Weights of a small sound classifier.
Training: 7800 steps, batches of 64.
Data: trained on read English sentences (LibriTTS-R), 31.9 epochs.
Rows from block 2 of a small sound classifier, named by matrix and row number. Rows with one number belong to one neuron. Each number is 500 + 50 x the weight over its row's rms, rounded and kept within 0 to 999. All counts start at 0. Numbers have three digits each.
After each neuron's rows are labels from the 100 clips, of 14976, where the neuron reaches its largest size: "responds to" is what is common among them. Only what is clearly more common there than usual is listed. The data: read English sentences (LibriTTS-R). In brackets: how many of the 100.
# gate: first MLP gate (model.blocks.2.ff1.gate.weight, 416x160), inputs 80-159
# fc1: first MLP up (model.blocks.2.ff1.fc1.weight, 416x160), inputs 80-159
# fc2: first MLP down (model.blocks.2.ff1.fc2.weight, 160x416, transposed), outputs 80-159

gate.279:570474508461439607537590582559578534536552482522523449482492446503510480580498513424413420448539559461485570441444450517465518460472512421497539565457531524508565499411494557376428481520517548471505525428542520473561466501573538549479443366
fc1.279:512454413475451613484480544476554463477500558508516477503538523505564537538548471490540522515497411495529492566504492363482450471511464547545505492461541484579544561508498374478496537418549508497445480487576414549486576577520510498517519514
fc2.279:507612511365539434583570387439542466519562455572452571521528596543473436509537466515525448590504493528580434380510422535430503541510500561524454488468493470478385464516498603449504543415446533507501549602490472492486482550496501442502517453
responds to: voice: male (86)

gate.270:516505501518481428465469489565488468519530539542475487490514382458514446592459444425498534560469507501582521394565590473510531511453470532483429495429460474485462395495489602527526485467536502499540501517570546576480564474471629484446418457
fc1.270:478559499497500521525481526411571432479514540545480470526473450529453549509440421557514456540544515538528453430507564509491443498588520475491468431383629552470444498576559554517529559450519525435498534449596473507434485471523539513442468519
fc2.270:500563664489500474493469446553504475509495516541496497551437557456529510575471543527481513441515513435558445407496551485550459453484428452520503459511543516606555473458482541501523535541503488462577416516422495472440492543459498518506435541
responds to: voice: male (100)

gate.342:471428516485555410497512514394468461605502518533492540520567444410582506579476574455533535485417485505536497558440519539484513540522491506556437466365513474493516484551463483520573510502515415497620544481459513419497521469516485443479547427
fc1.342:466522515540478576488501364461477502520447570492384436432507550493501404530464523511472623452500515581493532480588510476547525423430443545511566501517561521467527470493514529441599472483458460448515566517477525451458535518442540428439586486
fc2.342:484632491463349539511466468477519570471432493431535551530530418557500520443448493487588604519436480559539513511536509569528464513470505514532552489416514489466549424488569493495568550491501534444541561538521469545578480490430493528511568506
responds to: voice: female (93)

gate.383:567514524528550513545512505578504511475551482482451538569532452479428443547589407471563428510467451557484457534399479421571450552517546469465497373508437544494548403544535420448527481536440455468493483461466458373521529495473460502540446539
fc1.383:458536452520450458461563460535493550533537642406486485522450454527531469460488487455522470511480513546553536520511548440434387470382446490498508540440500431470549463541474586598483516522440407556523584490470452550568527519448544511584463523
fc2.383:550506479522494518558432523408484484513432565462568550399507553449534423524514402551580528528524558457469564550537488617452506552424483427556478453519476524405542450507476491498510485587464473461502496457488506525466479587527511517466446609
responds to: voice: male (91)

gate.308:558546588536506394497511462460454462462468552531480581475512501519556529453518512559488535476552454540434484543498430471513545518386490385489501396454474573434487489520517497492454545455502482542485509494435463423484492517478471465573460584
fc1.308:502470558570439431366512448442537460482467476590540495419510450535559557468457579493512516508608450460483544498474476377405571539405412504555509512437464544504540463543493514472408556471499525572504505490541549453523530525499507485530391443
fc2.308:520492386467530545517547547479498574451505509410495504482505489476547537527473510662511503533535535527447523524643498450406478570596481536556531523580448545515531496493554417440421494424559553571490527470470509466537491473501553507531576484
responds to: voice: female (79)

gate.113:414535488490596417460497459576493517562561539461560565433562570542577536478399586449587406540508499577572471518455564452511388484445456463476452539506476551506500484497434509555495424594495517549535481527492468518577492454503526454522511500
fc1.113:579504554528481521521521525497517534506505468537405514426523526420444529459581477472512586551492555478537524503524524510447454516479406505422500562545437480515560418535521553443429540419480515536540480549470540493430496505416478477332468589
fc2.113:464560510493439481525538475537468501472431457459443601531555549508482569531538506531571442515510512485502485617458490472439639528561402450530506567464375451521524513519465499506619475483506521485538480568502439423445475588501428537504493438
responds to: voice: female (84)

gate.278:496531583440484490465517526414472519512498635493537538424557481431463439521466571504488412429542535366560493536512523449548580557510495489478529453524531493588534602506554504515476417473458463502545481399496474482534491540520433498614500492
fc1.278:528510421461495510461530466389520512502523555566491450480620538463504491540445471501465512465487583396543482461592566546450499517548502478527461492520449512583451467567525484472475506537513458477509562475583482449501574422507512413599520500
fc2.278:502481370487530487405440553491516469567525445505461441556483485460482565504512484505399452505554414569529481535495614519491466452463527559445476436514528567525475458483445508461442477483520556516459479511447506573503480570448477476483571492
responds to: voice: female (89)

gate.1:514468564440526411454502488434453484552481465540434487549600625576509485442536538479423543453489480457474585559503443645528516498436571448415513468453525598462595468504542476478543487455463527632406456374437496523528569471520448515538438540
fc1.1:501535575440510554490434425404487473419399514526478513474548475553468556481441585496542462531429463465530474524517570506466428496477477528555580532500575486403442463506369497414444553594480553459512484480581479524494520558457456412426390478
fc2.1:465451472432577488529393475476466544439461614561549422620476509523373509537474478478493546552500490438506492446557511539364523473459486517560492554489428466590559428519529575449484415508559462493475484500521604531521494555512542501530456482
responds to: voice: female (80)

gate.406:552525473478511427543501447447485465505531469445532486546560568554512485481534504527475523476447550591498572509518505435469487517523536527569491386615532550537468471600549560564502536509518567604491393559494523464476480554446489504453384563
fc1.406:490533483487464418440490462505634487525509494619618446458551560519530464555500404434537424474458447466450480427514477510474434531403416558476575482572438471550469474597601444544480609440434472501470571481480534467448468573497469478488463451
fc2.406:451549435566457453588557395494359541441536443550619434529490525560480538498507482421561493515499440495514522512561508457484554519519482475611467450526344571536485581511500439467484522510541485508456462505552468548454449471567458528539400532
responds to: voice: female (79)

gate.32:451415454539589500446507505586471512479448445510548478564482539563475507501546563431522601524520506508518472468485567497492493520538429461541525468349484571453518497521504538569484554499441442472485429490437621427475488518485474558434500533
fc1.32:588548509484450530517470478456500511569526499472502529474520458417561527526518482564474427483508509506542520456466476487564453382531571428492495484539499429459490523474445452424627437526472525568600547482462427551476453625552462484613480456
fc2.32:545451571526549507448516465490517490475519540527610463571433466555484473571462513448446522474503477491560545478508425396541505370463518480508455467387520460481505475490527548570427509469553469511517505424524434480498511500520539464528512560
responds to: voice: male (79)

gate.295:513508477523555550528438514561497514530457555482537539604497535462533504440529512432505469535568456506463581476472422472479513470524475637534417551466556448548491481481421452479482589524465596483532607450563563484489547482491571567394575534
fc1.295:504496572557464415463469538447496486471567463550478447572536457619544460480490586471375570458538466365484491465426576573466433519591423450540516473544452402530444550564559560475432513476510427500573515540471452451474449496510488524552439519
fc2.295:599547462461486419557456628631543467528446512449539484429538515493521445556442528478533478480512516530427466515466495460501487531490515488425508507483638548503434492510535480479631456516475563480451599522463495507451359485498456476458493455
responds to: voice: female (82)

gate.96:513511512576535530489453480442418497442437474444531491503535532406511478607414470486439488550466535491512494579565466557470485391485442490467469488330509431528522475609514487509415629394445468421509500432413569469465592498568393507501532431
fc1.96:585496508488470550534530462478407563548485494492407525498526591433499576502554550409490593511521499564562455550560480512520460558453511562525508491518487452483344492466478464542543467496539506514491555562564471522470535467486552505495489471
fc2.96:530507518538501513621532545432506420442463493354516450472461528583519509459481531537536462458517480507499479449519384418611505548510446478431542511568567493516463581534510468584549620330579466526537510472490473504495552538464449511595542536
responds to: voice: male (76)