Weights of a small sound classifier: batches of 64.
Rows from block 2 of a small sound classifier, named by matrix and row number. Rows with one number belong to one neuron. Each number is 500 + 25 x the weight over its row's rms, rounded and kept within 0 to 999. All counts start at 0. Numbers have three digits each.
After each neuron's rows are labels from the 100 clips, of 14976, where the neuron reaches its largest size: "top examples" is what is common among them; "loudest band" is the band of the loudest frequency at the time of the peak. Only what is clearly more common there than usual is listed. The data: read English sentences (LibriTTS-R).
# gate: first MLP gate (model.blocks.2.ff1.gate.weight, 416x160), inputs 0-79
# fc1: first MLP up (model.blocks.2.ff1.fc1.weight, 416x160), inputs 0-79
# fc2: first MLP down (model.blocks.2.ff1.fc2.weight, 160x416, transposed), outputs 0-79

gate.163:489500505477429460494504514508523502555492462459489507501513508453529479519502516478518481479529473508442486511523529510509503498484546454568531482519458545510504483505514476543487495532520483488476486491493507474533435487474512509481525511
fc1.163:476480503473549523479483483475489490488478482490486498504482483541499516545503502487529516536510511489543471486480478543476483510547517549464532519493512471508524502536510471462489511466503494490461544509525508514550485517512473481473529536
fc2.163:483540516521493506477493539489495503509480506487516511470506524547528465470517514500486460463499484519520547462508520515476529533523462488537431468529467518439499474521522532486458524500467462555490464495490510511500502525456482500526523508
top examples: voice: male
loudest band: 250 to 500 Hz

gate.52:486530475504476476524524509484508495537466505487521511578529512450486446515456482490466486473515493478533518496517492497511462492505457466485523537507482487438504518465517478503512447536487476491515480482477486461541505496473509517477518482
fc1.52:563489523499500504478476533520538491478493487516536507562501542492513507493540479529515510501506529455545504515470482514446477532505500494504508514510455486461519490521543465540480513509457462532520503504437446478464497493503469476468548507
fc2.52:479545511484468496480479514509521469532504525530522439536520509491464511559484481534496491481499505490530498493513490471485499471511490476493492486476495502509492484490501513494475493494496528451501462494459469520489506518500520470489480509
top examples: voice: male
loudest band: 500 to 1000 Hz

gate.19:483510484493528541505446494490510508449518520526507525539536509496535467465477512505539481484510445471529516489497476511503497480512471505476476494514466493507523509503481506474464499482520494487470460549467483551514510511526472528480482557
fc1.19:475495474481500455493515479490496523501457508505504537492502484546503472508526498501500489489500481466479475490487496474496522527475474506526519546492474516480453496505490532501474491467510506504510504490471465461512500513464509483525526473
fc2.19:474535535495504505495496486472511479480451525521525522502519502510514534491490477514465515528494505524516476545459535507529529477526485463505559464523517513471489486506514464487479552518473468501479521494513490521481492534461507499524481514
top examples: voice: female
loudest band: 4000 to 8000 Hz

gate.310:489510513507556512498516490516483474476539523542567515497526505465502537484555458495477497512504507481506501481491449515488506467498487493503455502522481459505487467486503470507477466556474531518515529521557499479516474506508480536482504518
fc1.310:516550489471489510495510489512513498522524528461475488501464503488500488526505514495477522492547461505522518489491504467478539503468528449480503493474499514504507473507528526505496523503531511507465549533498520518469463525508523530467472473
fc2.310:535504491481461529506540509501513494499518500532472517512482526534530520510457510451461497501500506498546473447453524525512481517487489480527469529542450488518478546470503478511508484537529512467469517527507482513518480498487484533507471525
top examples: voice: male
loudest band: 250 to 500 Hz

gate.205:493516472506505500539494520463514480492480437479548517503496489445505525538525539507542468517524524535484509481538503470483510517475480485482476451470509482443509495504482488506494497480525489520498512542501489466497528455529506504478521534
fc1.205:475520485515544559524491512503519495503468474458499519511509491490506548495485517516496511502512525513518506466507509516520469502530455500491479451477523489512511483477470470480500480498512500503517474511504473472470518465518511497526547497
fc2.205:538503475491467502508464489531492492517456492502547530511485504484515487524449502546535489471506500517528525504460459517553491480486498496532499504460529486496440496490499551475494507527511487531505505474523511519450493466458504504514521514
top examples: voice: male
loudest band: 250 to 500 Hz

gate.330:514517503504481507478481500525483473478513474511497458492495466547459483492519482515510485508486461494493488439493528532498521450469481485520564501500507475518513495499480475540524460520508523516496521456512558493528483511502530455473491500
fc1.330:463496489501495525523511486493520527497484533452512462492501529494527516528468510512500492482529557504478510550491523504520456557482523467461508494467529486509448501500482460475477475506492531484536501525469492552534540525511513489478532506
fc2.330:511496478458500468485481516477537499486512449504520542473458492479512531475505548506500477501496511453481535519474484527473504496474454494493498501511521502478522470514490515542510477543526553449495514502497536457511477516508520496492493512
top examples: voice: male
loudest band: 250 to 500 Hz