config.toml
train_examples = 15625
fused_qkv = false
width = 160
init = "kaiming_normal"
grad_clip = 0.5
epochs = 31.9
weight_decay = 0.1
Rows from block 2 of a small sound classifier, named by matrix and row number. Rows with one number belong to one neuron. Each number is 128 + 32 x the weight over its row's rms, rounded and kept within 0 to 255. All counts start at 0. Numbers have three digits each.
After each neuron's rows are labels from the 100 clips, of 14976, where the neuron reaches its largest size: "top examples" is what is common among them; "loudest" is the band of the loudest frequency at the time of the peak. Only what is clearly more common there than usual is listed. The data: read English sentences (LibriTTS-R). In brackets: how many of the 100.
# gate: first MLP gate (model.blocks.2.ff1.gate.weight, 416x160), inputs 80-159
# fc1: first MLP up (model.blocks.2.ff1.fc1.weight, 416x160), inputs 80-159
# fc2: first MLP down (model.blocks.2.ff1.fc2.weight, 160x416, transposed), outputs 80-159

gate.178:113141121128108140094193145165216094153127164087134119080125112147194167138124140102119109114112101043076194162109119113207098047147134115099141139128163166136174131147081121104101157079125095113105091097140153136212091086129136072149105085
fc1.178:125212110129130152125183108155152156134138112063157088047127106077143149121146141112108097112127088146116105155058097164159114084163143154135137161167133088177134111181123144134122088119099136162169131078127134115217121045097146087084100124
fc2.178:131107148098124149158145071098170079108158094114173109135093065117134132119139164137125122117100112161180095111150094144121095126110173161109086119137160143117079131146136152088062099165176145127152159120165165156154174168164166171097175164
top examples: voice: male (77)
loudest: 250 to 500 Hz (34)

gate.19:127172183140079133123128111089148113054074144126093137063200143183151108062131140149084091079145191168143182134086125118146160127155132089120088169103161099156137114120093101159138130159181154082113171119140153142144143123123142086098148114
fc1.19:135101107117160114087155133136140153174151111127180031113107112130100131165128162108143110123147123147162143164112219093113085149122131211114099077095198143130177128170198142097105112115080108235123142157166135049105077157179098150127088088
fc2.19:110077099088103132144105115108119147192151169119144155069081168057175182061116084099130135131144089114177195148073105134144095164104170170098109076165155133188135123173074107132101141099132153156169136123183120100097095137155132139094169124
top examples: voice: female (86)
loudest: 4000 to 8000 Hz (30)

gate.286:148176099141126072140157151121125100165127098113139121104129110106147114134117050104100157174127154122124096125142145109121118125136097100100113158144086126134090107173143131069203128080064128111053183098106154117098107111155117124113103117
fc1.286:106108164149159135191103148172126108173166108147104102139131169114155132112095126124133127092135130152121127158154092147131145096175142102161185120120133081174102133158124069105059078149137122113123181138172132144165063071144172152083134092
fc2.286:103115136106160189121082095118166138163096177136134133136152158142102148198157133171099154098129173131080091125144076110096118123129112103142102098127117162148144086154102135174177108092162145112142071148086146180115183137174132079139145137
top examples: voice: male (77)
loudest: 500 to 1000 Hz (33)

gate.350:132104189084141144123187092127133108088129152120189168125132088176141102117143116127142173082106152122076137096108143137144141148162093086081119111108064150141143126140141166150137140152103130113090126127123130070184113086086138152137131152
fc1.350:034146146087094184106150124152172135150098136137120150119158124138122122125124099133114133083125055117131135080122168210156077137113131119135121141150079141093148141140099132098142130163150109144192129133120139090138114141088170162170190165
fc2.350:113127124097173143122166177116049126114149141153072117103075107160116108145129152117153090119103115150179177096095115118151097138120110061139126154111180114088115095160114187196143110145077106051076142145088121232154152139124140143090132175
top examples: voice: male (86)
loudest: 500 to 1000 Hz (48)

gate.399:096139156170126134162068096171162142161125106149102122114142093157142112172064119134160088099128175159146129099140163139165097134131139150102136141193129098169153098078121088166204107085090152145158158083104103118103154116136148137166145101
fc1.399:099070100191131172129092145125066182113156124098128140124100145118080132082106134109090150206116175093121124155175096161150099129086088154074093169143190156173129093144121117188170138128196115073103118106186131086195169155117117148175121169
fc2.399:152111055164093120153124175185175139093106111114084156095103118134079118127146124123141213161142132129125095126116141167096179116100109153123167121074087096159158152155114202150158137120063133131170139185098148119130186163132154150100167123
top examples: voice: male (87)
loudest: 250 to 500 Hz (31)

gate.161:108094128117144145185097111160157151140153161164107100119127197174107174144196123093125132155112095118063146079136114128128204125168135123147130114069161086066143104120130114114087159099178108102126166138105111067103144102186118084091101069
fc1.161:150116128119129148145116115168159190140185091129154122095116177079192104058128169106135030082165115068088156141079119110174110102126092200158135133128099075128148052112120146099138143120146130112099142112154114134153115112126115173088143102
fc2.161:157121136147197141083165098094091174113105166169135047165198117113144118092097201107109124124131140132129168136138175077140109152151177185098107119143109103077123156079140112098102104121121174134137140095179122120122111103083164151077110137
top examples: voice: male (74)
loudest: 250 to 500 Hz (34)