Weights of a small sound classifier.
Model: 3.63M parameters, arch conformer, norm layernorm, activation swiglu, width 160.
Training: 7800 steps, batches of 64.
Data: trained on read English sentences (LibriTTS-R), 31.9 epochs.
Rows from block 3 of a small sound classifier, named by matrix and row number. Rows with one number belong to one neuron. Each number is 50 + 10 x the weight over its row's rms, rounded and kept within 0 to 99. All counts start at 0. After the name is the row's rms in percent of the matrix's.
After each neuron's rows are labels from the 100 clips, of 14976, where the neuron reaches its largest size: "loudest" is the band of the loudest frequency at the time of the peak. Only what is clearly more common there than usual is listed. The data: read English sentences (LibriTTS-R). In brackets: how many of the 100.
# gate: second MLP gate (model.blocks.3.mlp.gate.weight, 416x160), inputs 54-107
# fc1: second MLP up (model.blocks.3.mlp.fc1.weight, 416x160), inputs 54-107
# fc2: second MLP down (model.blocks.3.mlp.fc2.weight, 160x416, transposed), outputs 54-107

gate.372 050:51 61 47 45 39 47 38 61 87 55 45 44 38 40 47 46 54 56 30 41 69 64 51 52 53 32 54 54 57 61 38 37 39 37 52 31 51 64 55 59 46 43 50 53 61 55 45 41 30 68 65 58 45 56
fc1.372 052:41 57 52 36 32 74 47 63 38 27 53 51 53 40 57 42 56 40 39 56 70 69 41 43 56 65 55 51 75 52 37 37 43 44 69 37 32 65 62 67 41 37 48 62 58 44 39 45 42 54 61 47 48 45
fc2.372 057:39 51 42 49 48 59 43 55 64 61 37 48 69 56 47 52 46 34 62 59 54 44 60 61 33 48 58 29 53 39 52 57 41 55 33 58 59 49 44 45 59 46 58 50 54 58 69 45 45 41 30 36 43 51
loudest: 4000 to 8000 Hz (28)

gate.28 057:48 62 48 36 38 65 50 47 33 25 36 66 45 54 33 38 44 60 51 53 48 67 58 60 60 55 53 48 57 57 52 47 55 43 58 64 49 53 58 50 52 52 56 51 36 48 46 52 63 62 37 69 53 37
fc1.28 047:49 46 41 41 46 65 25 51 59 36 38 70 56 74 42 49 37 51 67 52 62 53 61 54 54 52 51 63 55 65 54 59 58 55 53 50 51 63 55 50 39 48 50 44 50 62 59 34 57 48 48 44 40 45
fc2.28 063:67 49 44 51 47 54 43 52 43 62 49 44 65 39 68 46 39 45 62 56 49 41 40 54 48 34 58 31 65 51 57 50 55 60 45 35 37 38 52 42 52 47 62 35 61 66 40 57 42 52 56 48 46 58
loudest: 4000 to 8000 Hz (26)

gate.96 037:55 45 65 41 52 46 52 49 51 49 39 46 54 44 59 40 40 32 54 70 48 48 58 53 44 51 42 37 39 32 57 33 44 49 50 59 56 42 38 51 47 62 48 74 51 56 54 32 43 49 45 54 67 43
fc1.96 039:57 51 52 69 41 44 46 42 59 44 41 33 64 48 49 65 41 45 50 39 63 39 42 64 51 31 43 66 59 39 45 50 43 43 37 55 69 51 52 49 66 45 49 53 54 43 55 53 42 47 47 35 58 54
fc2.96 037:46 64 74 60 63 51 48 45 59 62 36 37 30 36 48 59 49 63 43 41 68 55 52 44 45 70 64 59 44 43 46 33 46 31 55 57 56 38 50 51 54 53 59 57 53 61 50 41 47 58 49 56 50 47
loudest: 4000 to 8000 Hz (27)

gate.395 075:51 43 53 56 54 37 52 57 61 50 64 51 57 49 55 33 55 50 60 51 56 38 44 50 44 47 44 44 49 54 64 37 70 40 56 47 63 56 50 54 40 62 48 68 46 45 34 36 45 41 45 68 41 47
fc1.395 077:35 48 59 70 64 36 47 41 70 68 36 41 53 56 43 50 46 30 53 30 57 62 64 50 41 43 55 57 58 31 39 48 41 35 49 44 37 47 42 43 49 41 47 59 56 61 64 65 46 58 50 37 39 55
fc2.395 092:52 64 62 69 30 51 34 46 42 52 56 40 52 50 52 39 62 46 43 48 62 37 45 65 44 47 44 62 46 59 68 52 66 40 48 54 38 55 32 61 42 46 51 38 50 41 37 47 58 24 40 39 45 61
loudest: 4000 to 8000 Hz (28)

gate.224 050:48 40 53 49 54 73 50 55 51 48 53 56 50 39 36 47 51 38 48 53 49 46 35 64 65 60 50 36 44 52 51 46 42 53 51 60 61 52 35 45 44 65 53 48 38 55 63 48 43 37 34 61 57 48
fc1.224 049:55 62 43 43 51 43 66 58 48 49 43 55 45 49 52 55 47 49 28 56 38 49 63 41 55 38 61 50 67 41 45 42 41 50 56 53 28 32 60 65 49 52 66 39 52 59 66 37 47 58 71 40 62 32
fc2.224 052:64 56 57 40 56 36 51 28 46 52 44 63 54 46 70 56 57 43 48 38 56 62 45 57 36 47 52 50 53 56 54 50 42 60 46 59 53 51 42 32 37 62 39 60 48 48 61 57 52 61 37 61 62 59
loudest: 4000 to 8000 Hz (27)

gate.43 064:54 47 53 44 53 45 55 50 41 55 49 62 58 65 51 71 58 56 38 53 48 63 54 59 44 66 42 52 58 40 40 56 48 51 63 34 49 43 42 59 62 52 62 45 53 70 37 54 36 44 71 55 49 51
fc1.43 071:38 48 37 52 65 54 33 34 75 63 49 51 37 50 51 38 43 40 52 68 54 53 45 49 66 42 63 46 23 38 44 48 65 50 53 63 54 50 58 54 64 42 45 37 60 39 48 48 61 52 43 49 46 49
fc2.43 053:52 29 48 35 49 45 40 59 51 45 39 47 39 47 31 50 59 68 52 35 51 66 54 37 54 46 47 52 41 58 62 56 49 36 39 43 63 43 58 47 56 54 38 66 49 59 64 52 53 49 44 45 57 47
loudest: 4000 to 8000 Hz (26)

gate.59 266:61 54 49 51 60 40 47 61 51 63 59 43 35 43 36 52 56 40 57 58 57 70 55 39 47 26 42 43 62 81 54 41 51 44 64 37 49 41 28 51 54 55 54 59 48 49 50 54 55 50 61 63 73 61
fc1.59 260:52 58 57 67 40 46 58 61 56 65 41 66 42 62 66 54 60 52 58 42 48 63 56 49 53 32 58 46 53 53 40 52 71 52 57 49 51 51 45 47 51 52 49 40 42 51 55 62 66 68 59 46 67 59
fc2.59 226:47 66 51 52 61 62 55 46 56 83 33 68 46 53 43 49 42 54 34 45 58 45 47 42 56 37 66 46 37 39 56 50 32 53 60 61 43 26 52 58 51 45 42 57 44 51 60 50 38 45 48 48 47 46
loudest: 250 to 500 Hz (31)

gate.368 039:54 36 51 61 47 55 50 54 62 38 49 39 37 58 40 58 40 67 49 51 46 53 61 37 53 52 46 47 69 48 72 46 51 38 40 51 49 44 41 46 60 40 70 60 62 72 52 49 66 44 30 54 49 50
fc1.368 040:65 83 69 56 52 58 38 56 60 53 63 62 59 49 38 63 41 41 40 49 57 48 47 55 52 43 42 56 34 57 43 47 44 45 57 51 70 48 48 59 46 40 42 55 52 44 40 46 46 33 33 62 49 43
fc2.368 033:63 52 51 49 48 60 64 47 54 51 34 55 22 53 53 42 60 68 56 55 48 45 71 43 54 71 73 38 51 49 51 54 45 50 57 51 47 59 38 46 37 37 57 61 68 52 69 44 47 54 55 57 59 40
loudest: 4000 to 8000 Hz (26)